python train.py --arch="swin" --model="self-supervised image encoder" --dataset="Sentinel-2 satellite tiles (TerraMesh)" --train_examples=145000 --image_size=48 --crop_scale_min=0.3 --horizontal_flip=true --translate=0.06 --color_jitter=0.6 --method="simclr" --norm="layernorm" --norm_position="pre" --activation="silu" --head_dim=16 --fused_qkv=true --bias="all" --qk_norm=false --parallel_block=false --moe="top_k" --num_experts=4 --moe_every=1 --expert_mlp_ratio=0.5 --experts_per_token=2 --shared_expert=false --patch_size=[2, 2] --depths=[3, 3, 8, 3] --widths=[64, 128, 256, 512] --projector_hidden=1024 --projector_out=256 --projector_hidden_layers=1 --temperature=0.2 --residual_init="scaled_by_depth" --optimizer="adamw" --lr=0.00095 --beta1=0.9 --beta2=0.999 --eps=1e-10 --cautious_weight_decay=true --steps=5800 --batch_size=256 --epochs=10.2 --lr_schedule="step" --warmup_steps=1160 --weight_decay=0.2
Rows from block 14, named by matrix and row number. Each number is 500 + 40 x the weight over its row's rms, rounded and kept within 0 to 999. All counts start at 0. Numbers have three digits each. After the name is the row's rms in percent of the matrix's.
# proj: window attention output (model.blocks.14.attn.proj.weight, 512x512), inputs 114-170
proj.277 095:513480538601514593441468567499468476521451471471487478505551521525415472550527471469473481536481526508499428493508382490539502568458488471522449486451482464445507478506499
proj.278 098:543530476504507451495552505464407516469532532570545530524593509480511469415478476519509488474495522549440482458472434441503444481520582463478500522530519449526512478511502
proj.279 106:471509512497482479518517512531452466562543516478514482551509533479521585491542543482526495595491504483502497458474525516513486496579485507497606451410560477414464553506483
proj.280 104:453473515475479529517507546474491475527499529555428471516497520514485456465441546482511580565542511468516524525507501565521515559505480487487570447408477487423495529484519
proj.281 094:428547542523520418544478436552569548515463510481477539402409536486493497571528455528526452466470488492557520584470542494501515581392517500580511529464460530469486467490498
proj.282 107:476528521495479565489452487471505422488544506464472514474460530498505549542541541446517432454491553439457480459382464524530497498427526520544491511538493508500518511495496
proj.283 094:469529457492435453586473492534495627436416521559460538485454506500477447513400457498477533524479463548523507523577562495460385460479489550497443552527496503584446471530473
proj.284 097:486457470469486524506512520500566481530505494527437425515534586493447559506534541427500484531505485534482511466480503518576533457498471482476433547565493586491548489486464
proj.285 082:499486500422496409519496509535516576483477485515486518478481503507536497491461509482486508494544482492553522514545580498465515448520471557523459511532553524515545499551466
proj.286 119:487523476499543558400540472459454343552563518500585537560581501520498500469603528549458469531496515422470428441485396505560561492483489405520505494506461534418452547472508
proj.287 103:515536443543530444458523525523477463484562482477567507584539456485512479476487522534435526445471514500463495458431428488561615488475543469465558460478491494491488501557471
proj.288 100:497522507434476479502538527449425421518562542529486514562553458546532457502492483530529537512445484506438465452473454508498401507530560533406482491502488476504523500485501
proj.289 089:531501548490471465477552460519549525461478517466462550463434479504535512537455463474555522523602479494539569499529526491533521533536467475505486543533490561514475455458511
proj.290 089:503475502583481527540491532500504511487461528530486498507431479488544475576427532511507487594587473493569471454577575494454511452559459514528426601543488565533474481467558
proj.291 089:528472473521460498504468527474459575497462526516426494560468477518531468477408492466507549489506479470528476445544515522506492490545497543497521426497558461517499513536497
proj.292 187:492519505437519491534521463442454521514489512553496525499516537481442446479477530525507493474454518531418495525517439476501400515518592502436569475419511447501507529533533
proj.293 097:471500473535516504532442441542502555471471477555504552471546487505482469554455453543528483491512476578490526563518477501452467541487520535496490504490488482509495463555510
proj.294 113:479475571453514514539455478544509546478407488514446556470414487500490555536481459501508493509487482498509492538475531511460452565533499515479531499475500445485498520525514
proj.295 129:464545495574585567481538529445489450534514513496569476502555475532507512475579477516506448517505534480459456469515422506546548457488474424502544497424513456490472505504532
proj.296 109:500505524485550443532539534504502538483496464539535471534514546526477511478553493505488489538489530439514489500542543557502471509534469483497633461472530449383475590461497
proj.297 085:470487486476386537477405548520546464506499532525457506525468465504518504486512537519501506521502542497469492451435564509494568534537516526537520486464493468446478464566427
proj.298 088:500504469528574556512524565471502414474457508531529493551552572536438522462502497507516500499471531503402456393454443528563526436422487426367464485492575517501479493461489
proj.299 101:471494450479499453522410467586545544492474472465501487471474531511486530527511500505492547527524470481568539558541634538488491509500462603451532521489549465439471513479499
proj.300 109:506537432558574546444574569429414473519561506497547491530532461547447479475538482517450434597507488493500437491561419490508572464490474433399460484506520527485554488467516
proj.301 128:488480438538551551472474563520510540444479486485475413469532513525428436563530457527497532522483490499544487552506458506524542494430460480525396532593543505579565475486490
proj.302 100:500472460538536556492472518486518502541459547514429439513487475504490459517458475526489564513493464480495559488478501442495568473394523565471451506595465553574592474456507
proj.303 090:488506524456513488534542528468479496475507539552473496470522475501465427501438467503490488510472470459514488576539497501476356514472546546599581504419517437505489508513457
proj.304 075:477462512395587499480468486524563512568467495455470452395458506496586487473546522534550418436487489435606569530499469478491520519483516495465590516508522519495501509468509
proj.305 082:474446522580503521502500525467501491491559474472511525459505512515512531500542465512496494470479491571473501469471421445484489484520546418461459498553514461529527448483535
proj.306 087:481499462516524489516544480564537499460515489474500528514552525515524528508555571532528515524441486418506507471440533577441553566567471497487524481534506465412485573540488
proj.307 094:555530467487485462493548547449432480489485528598549492582598536493536466435474576487530555518493548486465531439583465502509503502534531506505563448501527413531510526529458
proj.308 090:495519505515554483489504492514514492457475548498490515497500472511561476492430461563585563450477520463451503520497486437489530521508555526414504476521509448511553448518489
proj.309 101:495513545507426551583408443551556497501492566483521556498445489545541569545423485544487529505545532477528511550524542523482542562469522517505536466461481517480499462525492
proj.310 101:535522493520531579462515541479528556496503489446536477535507540555486514536510543490498472512521519514580493500553545521514539529449460471569466508541495533471555521470488
proj.311 083:529540487469560484500539524454523460499568485497551483497564496507534511460495516551499495520568514489447571434478451525513594507472455486485437597543522519476527476493510
proj.312 108:508526476516461473520513530496472541445492533506523527479531463530531467510413479504489621475425474516494498514467465468506579490488538553438384430584544531568588508497477
proj.313 080:472522475513524556496446495561521522506477560509423484468498519467457384455458502425473574457472531505455587538410522459461561512493523538475433463551523518594576531539441
proj.314 185:495510485411499495500534514395414535519485525546545525511564514486432428469491515529480542501444515535418488520531417452526443510471582506481514471460532429525567518550485
proj.315 099:471477502541470560448487502471515447496472514538455504520497498535504508485471453546522509525453516452487514481512479554526537555427526446447674416398518410437482526437548
proj.316 097:506517603520450496557422435524554502438403508444428523385429538466448542556503489516505476488492513459541474528470566526531445575463556516501552419421516456469489531549501
proj.317 107:464468486509543463581502496499578594507467486417558583539450481526533577518555444582515383519487449407584525464503581488451444521582501513505550454480493453435479534420477
proj.318 097:502611484493512475462530479497465410517562485504532526524514548525504498508556494541499459497459521531489490481515408521439504506479511493430314532621471553497572426536492
proj.319 168:493522521423470485494489515444426544495462556584434523479510515508464432511436522518558562508418543533447468533552486485524446515505576542459531514478482484510545502557496
proj.320 095:517501509449528439526483458543477467464558555569478462541546493492511499456473551501490570489546508461483509448487525510496480500602466535516547478488495497503482512481513
proj.321 092:424507501517407576504454457488524456526529468484449500510489527510475538524520571444528519524465492545502454496406481509545528467454481518533579513449465560501478520468562
proj.322 085:481539548532478483533529477514474457470577477511521469530567521514522494514464510508509495504502537548458493461487499539476534461587495484486475448524539423509495487545479
proj.323 091:516534503453538462472556465513473450499567511499607542521502446462516496463535509553496493465474459484431483423460434499549533493533495513471376540574487519511599496456546
proj.324 094:489495579502469484528485436472447463469513515527504514561533499507525508461536501556564522471446514465400572502423454502547495502441560547468482476487520445547556484495458
proj.325 123:497471492487468508517550559536481606474476514531491533496575451489456417478444431510484581535488468525568533534578537472441451540562499523547544479503521421505523434521465
proj.326 096:404475558490463536515418417522617466571517516520447513504451527482579503494481507497517496409517451466508577528463572522490503522557508586543528554449474490529451502556525
proj.327 089:575554475507509559484502518504429495530531487534589561592514473496512504522565549532551430499541515523459496456525492413484499511486530464540482503476500480509517547494472
proj.328 102:532481506492493493459526509501474547458505502538506491504498520497474467568425468479510600568532508511557510448535596479491489479552483522488510477536550427475505487538496
proj.329 088:523506553463489486466475484489438434512524512486514499549484530484553535483502517526479506502495493490489483518516564515528412484529499491546554498469491557453521575554467
proj.330 108:456501496443426503497501455391459541587553504519530487538565510478536440498483569503470524523547474550439503518508493467498480486532532536519508539504514513537505493482449
proj.331 102:509482435563518528515460570515547540473423464500453499474517537529473493482476434489490556593459450507557511548527549494474477512470508520528538489498520438532449481505508
proj.332 078:486497500545489521502522499511533426522515526472464528484421495469508475493500490550498482475525451470509473513458555567456443554538535503499511508464460506482476516509515
proj.333 108:521513530459408401533509439486480526519466494523466558447454529483492543447482538498528522484514511548484566551507532460460436490507546546494482538543474542505545489484498
proj.334 092:477462487541446524538480482520542560463467422498499536518501478535549525534490445519457454548486472445521446558524562537479417556583525495469521512468493566514506515547490
proj.335 098:527476475477515377609545547544517590528473514526560476557576480485541425438455522544550584555545469504548531528570587494486434508632457514474494439548583445513502505531469
proj.336 114:478497468484485483472462430527536544475467508504506578452446472488428466567458474482496492551494492482594437544565558511427488564544464541551464559553499541524491435519456
proj.337 103:516522457477543449530564528531528540467475489488493543413447481468470537505514506467481457489549465492544498441510452482432472496573480446478444478503518510452461462494471
proj.338 091:484519522539458592479436472485497481458491462486504521562461436472534497535483454475479457520456502496503480527515412519552473507399531477571477562482485511503482496475516
proj.339 093:514459552549456578485432471486492496455451461479494487499427509472568574544526514539542439474466517483452504551463446484557584496405502512517520514481555434545462524498524
proj.340 088:494477496479462549526471459440553479512457554554498497456506483516461448522458508477530573445513498541451516517435477531555567462447472518401408548558471632518515443434536
proj.341 083:429472539580593554466500542544609449478447464510476471443477549497500522494580501499468441542462496419563487504507513494460486504512527463541596489438496486469414505410483
proj.342 099:516583454531498527510556490458496510519500543514473523460511456505508489490469484552438528482493519541502519516482439455492537527505531531532485526546503514596560464470491
proj.343 097:541544568454546400550512511522453557461477503511456527423463506510432515551513464493549494506455475460565461515553466470478442561528493461508429547581499515486515495466515
proj.344 106:492500508448425488599492480532494553491466494496472525422426494451527553544468462483560551517536456503539539547527478454499500526477506504501514530450424535469450508504485
proj.345 111:447418544468438431534436441516566573515488492492471513431473483502505501522483458470542528518508466501526512578454528522477475526489507516495520487519548430527521503485490
proj.346 090:536542516554452583439555539475421456470496482517498527534490503532578524499461490545502540466532514487506530413510483496537552512545541483517514500472461447506496509543510
proj.347 093:552498491523501485468540560557550515491520499563488450524512584486444511443528529511502587507506522536472569514496553487504523496554496507467491436552538486470529514486478
proj.348 099:503478515497443435529511504507531487556519470479499457497508493445550530461539523468509455463588495477561543522468510501492621472487441496493457486506508595488440518512508
proj.349 101:461523469466439491492471493480468589502516468498427481423516567484430433508472527485510524512487474535538555626578497537486482506433426471528525468450522497511465497528489
proj.350 106:511500476544562543472532540535497497521478467485602441519495541486443447526569500500460407549451522442494458492564421526514553463432425404470510498435506504469495536527536
proj.351 095:450504516523463547530449465480519541535391513512413488428457483536441503555496502542501414453462512491477505563527503484515478545410529462478524565487461520478517535508510
proj.352 079:511466447529530512424493532481577484543495537461507476501457552511475609567571452522529456466514475533530478471485466471494506450506486500497504502459492548417526523554504
proj.353 090:522432440492458552506487536440505549507477516496506410468548509503467460494586527461487477507499522507390519526452372432510522456332486427491508470473512441585427518503520
proj.354 094:545535467523572446507529579566429519471485526494552502480502517532504510511472485480484512499405518424540439517557486534507385492532510545469481429458516455435511498522500
proj.355 102:490529491548464639464398489432481473536499511473429482531493529527515537521481570476516517415472526530415526472425457464517543474500555557548511478472493463540487513524488
proj.356 103:543502556455459472475473468501489438532532586537509550582462465529575598509484541513558545411503496425457523446386522539543511553536541569502508510475419536439489530456514
proj.357 111:449491505513527461534516495493515547526453458476541508507454531539521558527555531502498428510466504453503488531490508472456391567556503533559518488452534472541514481554479
proj.358 092:491508502496541471503536528440494491504496458473510472406464466483454478550549470534450424541526512542473521491532403498531515477462495465508423528523555440495495491434564
proj.359 093:528531529531565487492559514537488405473490535529475499529459505520569515520485511560520500544465539445486506450517504527531443511545509490445514443459459421471519515474559
proj.360 096:492464449481554460500551544493487587521479440477598491459526485478421432484556474478473471574476479485526452562612453470426445508502462458503508532528500477421510499463499
proj.361 080:524446429562533554479526589532514463495484518472454487422401527507495485490477507431494474523485484547541519560496480519521494519535464535445423496480441649420492490500518
proj.362 091:450511480536531577492497523464538398520426536537521495620484440518507519483470505534491492475442535504472500416467495479487491461493495487481455513593524590515512488505446
proj.363 098:479475563559447593499459532476528435490479532484444469454421522537493517509514503487516469481487533490485448495495474462565540516457471454536530544431452550483481538473514
proj.364 104:457481540533387541503429460511523469499460547493394496470429531499550535544487453473521527413500524465515534499411502495517546528424543528537448568546422588497485492450536
proj.365 089:513454557443454505561433443555508535485517506506526476476462558514519525550550593416501458574486479512585489564541468508516501526501444521542551488477458498488489561440511
proj.366 098:484487514553450561473439527542467462422443529497493512498433471538563542568449470439507565444537530531507510461398521463522561515543453544546514472500365576487471434465520
proj.367 111:519500514490474477514518464428488521485431492537486502451537524485425429406510520518511545462426534505451508575502437476510463532508587503447499495469496498543565517499546
proj.368 082:466454474477517375527510486511513466471547510481525534559504479478578483472489520557496572453548528424530504440475593557411493493602515510481521440522531495444563562518478
proj.369 092:482472441521489535535469546511498590505493514505468449482521531508464479524446471425501619523585473529521512431485514488545568536489491556447488496517459490537487487502513
proj.370 094:527539493525509545457507541458445524502500497534478525508494483541483498485502427508500445508482473563506517511542494488467475520467519486594614475421553411536501512534528
proj.371 091:490501547538493426532527481562551581485504476507495530386473528444521491491581553490473542526527429524548499562542522479488583493487469563500527411470477444429447481518502
proj.372 097:518519504508460544454472488490521453477480508493475476472557518484488428496472430511430525429478480574427507498450463491506558481456579491491402504540448544541498462497527
proj.373 093:506502484511521516497549467496514487510554455515518514445478507490508494487550490526485383474505465526471486537524463475468479451500506482494422528498468488530528496521519
proj.374 079:488488580538512546537512538508501466463426446511497418435456516467443463506602469488535422504443515452558500540452433493532569541447523490500472512483519480497467461528523
proj.375 092:516525499540448561482502485478456440515524589527491476573542446520495493433491485470473539544505482530430508466460388474580565433463525516521487517494505458581521449512482
proj.376 097:526490518501472498540427470534509572472468454547486488452548506463400454514525563461490541532433478497526450631575557477462470525494445481541551474446527487477499494558456
proj.377 090:456403495511513511561472506496572602470431499482478497420492518510453450494486484471484487556481491532565489555533522444486453516487503540528531513446523511506504506504533
proj.378 087:493457468562533526467516517542485596455433470544469535469442431523527543541528533535520490521489483487530506501526553479469451518462522497554514482481509495539526469517452
proj.379 096:487504492466536542480528554485366499530498569493539446492498437500519505443474506516501543533515535529459501473521399499545503429509532450472571458404518331474522526500509
proj.380 092:486502450501569493562610554484430543513482532565531547527522414529512492460500419550477488526548424483505505509613566496456457513616577459479482499440518428517484497543501
proj.381 110:475551500514526516474465544499471441478546481478511491544546587486549467453508500548540554514450527478425509480492536514500491491515532494502632440437559376496464560533503
proj.382 093:487507472540513546527471560521510587486461480485472494503490466511470524555501499472488456499472464441549460548568534494481510543475479444546549444562489529473555486544504
proj.383 125:451500554465441471555433459514513443500505526518426528497418501509538553539447525544495497454458521516465531460407535528491467478517542571519448526521486544571459461496496
proj.384 094:471501499476545513469528509528468465528540543538439457472512511469468424492513529451538498498440525477499440471507479549500517485505525507443482548501533508518480488469510
proj.385 078:520505523464527405506449523495477537528552463507527510483580530517494551546555580512516465469555538520450505458536468439490538479539490476457495542540452536474447482467484
proj.386 100:537546449496606541429578567462460437516507512465534504504545496510491482487548469477506409567497534544470501443540441501491486506496527399506532475464541483456490493507472
proj.387 094:532501495538544534522492468533534522498423487508397529454434518432461465508433466458482479482459545514494481546469480506508533516455500481508433539590502510543502465517534
proj.388 091:502484523459522460552469416534525433504506525492527465464518500483531572480537525545515492442505465525503538497439591479526526515498496534493603463458501449474471556505483
proj.389 087:507484506518525519474536494470415435545603532501505544590522512519505461498489500463532542485574535536485520376491540476486507435573481526497414446549515531501541494510458
proj.390 096:520501438513562437536590520537454586517497492488498432478562470512422390524492474469482545523477468513549474572573445484469463494493474511447427505565492507491529476469560
proj.391 100:488481563499469457522420449542567507460470474484475528464428509453514579560464511525464495437514474557548529521470574510455420496537488506493536538522481510515483423445496
proj.392 105:544548468491562408506568514524465486541565541504570490512577494445494486426596527541500524516520489481503485463511575573482523483520491514520502487529535475528506441517474
proj.393 098:518529481537588445555535450511547566507488430467507508377486541445486477494589450511486424485520502504540525486435466490443562458426421566449479537504496542483463501449531
proj.394 429:498459520562503520484451501545579456509501491416492471501445497512582568536541487469478434497544493461557511470429554522507568474480437514539455530533493575483445485464485
proj.395 102:483538499473470502498460509502466461449525531482467523481547489536459399512439449511507582488472479576473467466482454483492444502503547513517461526506491508499533507497492
proj.396 105:516521547415491400514538426503514443527611531523551509517509502494571539501530489536489496497485510504435522453428512490519504464596578518444480559514478573524457428464504
proj.397 079:484478508523457582458384480500601469538469490471501422502488471528451565570500508450495504494492449501566551533409483517493564564359524537463436523545447526484450408502505
proj.398 085:513494458547595515523561512477501484480517504507556508547559456511549480470514512570511515523510455465504521449516520507485395473584551477540520500545550433577545513512508
proj.399 096:519499479545492544481495519430511528553529477499523491557526513528460495527509541444507470509548493523474506491484451464561600432422467481503378533572463565532552472480487
proj.400 108:529517456590598567398570610532519472518507448456597477517547469510454507464578457537428389487522506528536503531486472468518509472443487469506442531554511564513448433510471
proj.401 101:528517535493406557485512505486486470485499470448474459457465500484419466477530512413440493490494516391533465511467394487494559528474499466457485492464480533538514483518523
proj.402 098:523476511472440474530512484453423502518581525507500446553521435500508487498459513549512531491532528509441552461462466456471520391504480545485375600539446550555493457481526
proj.403 092:536517552466455478474485448506482471534595541504502448529511502501511498514481559423518568508531477525561506486471528473502541486537462541515466446522484483478518498524434
proj.404 101:544508484491479531536502532500499587540464536523554485596539451541463443525399532462461551532518476529497519527537540492515407521605522537466452541563461619507519457475466
proj.405 099:464494517488457486500451437494571510502443495494458528446446502487476449494484477498517497491485494500595486609524560423455466561445477487479498558472460601506494448440496
proj.406 096:547529477517430524449545530493496477538533453521498502498585509501519463477505504516489540521489468495483558497509490568511553536494511484441470496458515472435445453462562
proj.407 106:534502442480505456464556518479493483502549504597554520562559464477440466434488564482485556477501509531483566489516463503532568460478485510470394501616491558514537497460491
proj.408 101:474495454545539541493514556442479501557502540482574454579529460562577511488410439545447489502525486510438471491529478469523523538441496538450472480486478529522495515513470
proj.409 092:518493506449483499499501535412445502502491491527573487547563470467466423498499537490442527519490517533448493450457339542538537492454503487433463559550512570542541390467495
proj.410 116:539519473463583432520566500473457455516545526563590518559612514465458428450533508535532485475499515466426482457573435512484515489570475452437485424525532382477518479528497
proj.411 090:493533479516519511479547508539524414550573450419579514532525506498521558497497513516486415470521509537489513403511505543473505515507490470474416528610458602467522470446537
proj.412 078:530535498476497504496487527496504484497537500505484458504543509458468475486448522480534541593564514495534560449510538477511532461643474483490514500407510469461428492467525
proj.413 091:465503500531541457492579483502507483448485531503534516495482557496528491452580491594496470492503534385474484461512460489544451554579545429461514482473497382459520490503540
proj.414 090:493484517480444539482486443468500440539521560539475504567483423569627494498450501470494515502521521550435522444416523473485490495435535512532492500475484542547469459498489
proj.415 091:488480494491403460504461490501591552515486447525447414486486563448449489489481560489514572497511489539508544479467525523531534503496467529502502554503455536516530495469510
proj.416 087:534519449480495396522507513508442589469535510553559519506625425474499458440479490520513552459507503546496543550515476483512550471496460517396468425516474428402494498420496
proj.417 112:534534483457590463516587529514462508484553467561616521561564460467509486424502472533428551539587515483510542416543480474506510511588511468536479500521495452499507500532516
proj.418 084:494514495517576549507611571517525564502467498521455511424494495525382496474511495395487477528453491525488439548526497517475399514432476467563566492510535475513553467499489
proj.419 109:466498487460487478517506418498527455529536517487520564541501502503523479429538469489464429441515475481488517502489532502473424489633519523503537544456444538468452502512500
proj.420 087:540524485519569467490572487485475546551483521492531498504572495525576543475569493540498448495477516465518559442512487503514518477546526474595521471470534453497490526503454
proj.421 095:516548412543547590445568530504421442549529543468448496492456491519459429535555462483491449517440513507467425468497384534518505469476519431524506534442467512469480533433519
proj.422 096:496518485560555628445475485486532369510519443503540509512504530507408514477552505511478363443487528437489495522486486552512524549478426452496534522475436580433452513490472
proj.423 081:481496479488544507537472489527519547510489472516512501481577446465430400479546438414454464469538482557479519536516484484494514506401516461476477584534515508522530485445519
proj.424 114:474535521484511453510513471511495482519497506489529523534473501525551555512511512524493503428475482510434480470409504497485445518554567576519519488492494486479483509490513
proj.425 088:483516504444421456530446481496512538537488538469406492382515487527488471541518539489582568450510494535524497604527544473487480550458564512491543507512564517529569483521476
proj.426 105:451521508538513551511481453514538504516497538482532548528502431499497489484467469499492492448533469521496514575505479479489536591502535459465565464465508519454564520520470
proj.427 107:485516511474525462481532477481492421510503502526518433539548490522478448444566568465527523525534503458486499486520544508510478492540509491545499519464482429486486531477565
proj.428 082:495534528454495442537526474467457511473594528493601566541544466488631483486493549495537511514448486489481510467506541514415488496544500492549461448566575408566519520527467
proj.429 076:501540532527463515503489548521512545440470521455460436468537525491467425458451486514517553543470536560497481464533479455533584488385531509451459509527556468523552473539457
proj.430 115:463515433458498437486490543501532488509488522475535523469494553490516527485539498520488528503443456452511482559490560526488412591520525563514549476462462468473506552534512
proj.431 099:500515509442576529507561478449469481542483576518489484605540430536583501445418481548512533444481529544412523465503456513557505410496463473446483506576520537531520483456483
proj.432 102:471491593456472476498454410499531462489521507439462537420404463505502522560507502519531439454506481534558487556503514482473522529498542513459498481446421461445487522486507
proj.433 122:485472478497536484506510537544557630508436445484450498438511550461438434476481453465470551540564456515596516587589611505442396504486469486501580484457546476515439476552517
proj.434 083:542498497485459496455456542518505466468525498460485522421406519508522537584398539450508454546438525494558465502478505532504562510496491523497526491561447547438543516457499
proj.435 096:502508562446430449539462462542490485493501502441500506490386465445561580506581499478541445504520524486489508443527604521507469480542504497469450520476476519479468482442503
proj.436 094:603491492460503433538608482517503552537500474490549512498519466427493490468494532536510490510575459500547462481601529457514489498572509484493607505387543424500496546461493
proj.437 110:521493512456488506494495497431463425579588568545516487578567491545548518477443511497559584500504521507399511391447481482535518460508490531431483480458499517540510501457554
proj.438 082:487449520484343479477506478410478478530594438479566502484507478466553528479472599486468522530562524528472544519467488469561543522484480498452500548473436481573445494516515
proj.439 087:484534519505495497496535544482509475467491494433561485455505513501494525518622500499449461468482484484494510501455436490586531507412471484558427470585473571492492470454506
proj.440 115:457458552443454512508441423459544438546504531470441479497479551515495501516506546503509472440490499508433541433343495486575485494445532525507479500544537574517492454484482
proj.441 094:446486556464455485551481469500528466517482533482451517433407503431522442543514518455502445453508489513514446490507477469379458504483521454591410517540447527493502512547493
proj.442 116:507490552450430388525498377514538512544538511488583585513488469436600568461510581550534481509578442426519522522541624520442453538580474516519624464441555443468444516539510
proj.443 106:546535484525509489487529522512384517470477559508468507507479493533513518551408455524546538505439481551454463505511467481529473507522565532481521508462501434530499525462499
proj.444 105:509499549557493578501514478513506477499482487458494479463385465528500549550520494483513439486521516464514476504530487507501580516533491465499516471455423551431466553501534
proj.445 100:497473484494456491487461450464457442556530554558467426560595458506515484459457533484564631464516525543425532512472456488585581483464475547458469539488564496522513453489498
proj.446 092:469457476405420422574473485427490511550479498530480504529534516457579476465407581551515596403532509492426496484506549483512457477548522541492487508545499484527485497463518
proj.447 092:439528498514448584487483530482487455488479477488487508490486509559444497478454390482425456509433491547462428471549443486523449533528524487423530496483517496453517506501535
proj.448 085:478463441477462550507544561499524554450493522532484499517553487496475445380428427492471588502542480552553531573571519504505459510487492504497496523499510556516574474488550
proj.449 087:481505511475495503495524450435576439499509441490520531428457524460510495463602503483459364464546543470523487509495476537489514501489460485536533543505465563445398500501495
proj.450 114:500525547484503442478486431516567426510579523486549494570545452528542536485546487542488541470540490503486563494472543506463527521542500493446586468470559500479462474486520
proj.451 112:562491557460440508524510472529500414510519506514483471542499590438514464431513580495513535473526522448500552447447535544535550505551467515467543474490511475435459512505530
proj.452 086:545475515529522490502508512491471480542502524534551451564555454533512472481490496497547492540492561470481464471532487444557525424522499523483549444486557403499471500519461
proj.453 095:500483534560458629508389469502544451520498517498486469485479516442489520516477556459529508466512520543473515478422461529524543510444559527482501527429449487479453553551510
proj.454 088:541499479488451441453537445564465478506517540497506488547502528489588477525455542465491530501562521485509504517467490516472513448583519518498423575611493655501524507503478
proj.455 100:530479520506425454479438501562538473461506528509529483513448571431530476538524559507513533486555507478514562451513557528509484490605508529511558477445486490429491560506488
proj.456 100:508474541490442487518444497593546527476441434489504508426481558448455445507521558461481594468477527534513502502500583548432502488511504502516508439508544407560478479510491
proj.457 088:502482528544532455483597516506523450523493579466591483541536467469523519501501521510532520507570445493521546467516551503459531456620486518499472525466501576473463519448528
proj.458 087:452547527456417475518474393484552528510520495526374514412452535458463556524516536472588466451478473488554547543467553543478447537477441512446532503468447550469462522549519
proj.459 101:505495522414367449533419446493512493517516523538426547470463483458512466543461474510507593475505483472527552580485594500396508597494501539450538562499438590495490515435488
proj.460 094:460452500601537576438471553505520509472443521501528506455477515553507488473467425535461380476448525506493503479401472522492468497410532500535522511441489475518442500519556
proj.461 084:532511541463457473508543483546501538536511540488453476486539525403408429520429536463547599588523462529503503515503538518504411461509502553514538453517618442574488473476451
proj.462 118:457485516494495489528492434511563503499477446447482522416394547488454515559579499464549323467478503456524481602518518485524483547427505436512577506449510508473480559506501
proj.463 094:567521453480496397461544486532470454512535500529623543550509514460519523453464546555526536499494534465459478475463575561453520501538474567510521466540483551456514489487503
proj.464 102:432484457562453598466429504521536436498481509506457489445527470535434489553473434510505549483469493555493488581471477520495526541377495504531470514487514549579525467507554
proj.465 097:522512491568478538512476574492448493474494504452419483516551481576401434525407501439478567463481531549510466502462517496537511484442529495471511459407521446488455516529513
proj.466 081:531478512520495533544539518520520584458494499488440524450444475506552446516391415540494565487455465525481511528500540534519515451506482482461525483538576514552472455565528
proj.467 086:495464519595507544504499500530514434467523448473527457448444528471467522524546496470517402507496484482534475513459419503549532515464464434474474545459449544492553537421548
proj.468 098:450488530508499520480507416466518396516520574527485486518480508511534581514558532529537478422467509431434541444403563514526541453489524515522448512576491545485490540499476
proj.469 098:503520436542620564485503545511503535486453472478517442549550499530509472490533491540485503550448527451516478488497515483474529526482514558520519485522547493467588498529456
proj.470 107:510484497471502462543502403519567536500500436528467460471494542456495516523536497497463433441509507514515527519429477491491526453481456512511383557564493599537519476479472
proj.471 109:532527477506509569453511503497474514500559491497526476527631512527487507521562523517505537557490518475478481521511481497533509506459511432528559473445545459491520546474505
proj.472 091:512466518462491490545482474505497498500508544480513500520506531458526484435504557456470532471566504441492499469501556495451477498564576466523515435549536451454483534508445
proj.473 100:522505476591488562433472480473459428477463435458480458429460512501489536550582465521486384451446560486472537484452433515552523465393456435505456542530484562497588511506509
proj.474 092:490458557427549467542463439486533483490516462474492542484466475503491540518518450478499461511488501501540471493449613517474420476496507461546533536545462497502450517480501
proj.475 102:525470463491480523474507547524470586538475504500452449485486524500433444481488566443474528572486499530483548514514472494496523514380482476494493538485534488510486501552493
proj.476 082:483454499557492532490554525514448497451468547512529501493436445550589492556477429494467541546526480491527507444496452447489563511464514496501474518522579482548540512476512
proj.477 091:559514523531487549483509482456505370501509489506519525483520532469522468455512478482452438424490535477449542444394506500519480497504537516553378590560438649519471465522506
proj.478 091:518530465480579484464580525490473480542522460572552508517560486474487439472511508522509520450423560497486443461502383495545530503488524509483529468489517440487539546474484
proj.479 097:508522532499433430500460434531546502530512483476482525463488575511477530502562529511533456482514483488490482521485518508505464552406467466523449475514491540461491540488502
proj.480 077:500476548449475439543584457536551499502536467530497524413429505456538476471503498475478510540495481480543481528505481534468460526581497511517501480550528457509508519512541
proj.481 099:520498515417521473533611496587554575493484501472522513447553470523527507445489463546451542525544437496598539551613641464507476521582464505501557501436535460464498509473529
proj.482 093:454500424498484427512590506516516536521534500449539502456508510491501489478592488519427458494478460409525490577598499483446506515463455468543462494588533540554505464492505
proj.483 111:539477478467484401552535524547482635507479551524468503408506481487496503505458510456508541560562449528523474543583540476474463513568481518468578458478502435476524494510486
proj.484 096:514505490514495520460510492482491572513506465483501423498485505534455505535515503455483458537487522530525485543601492476503558501468456510566492475549492472489549527543440
proj.485 102:462545516527473571488475534486488435463521540473464461515464550510526534491532507494532465460482522493464532475406516489558546570494613531498422529491447502534511451478547
proj.486 089:528477458536525552525540486499497595539486509505476502522503474593468502456509497443517490530522489531560489559578468472508514470464449483581537491491499519502468449468481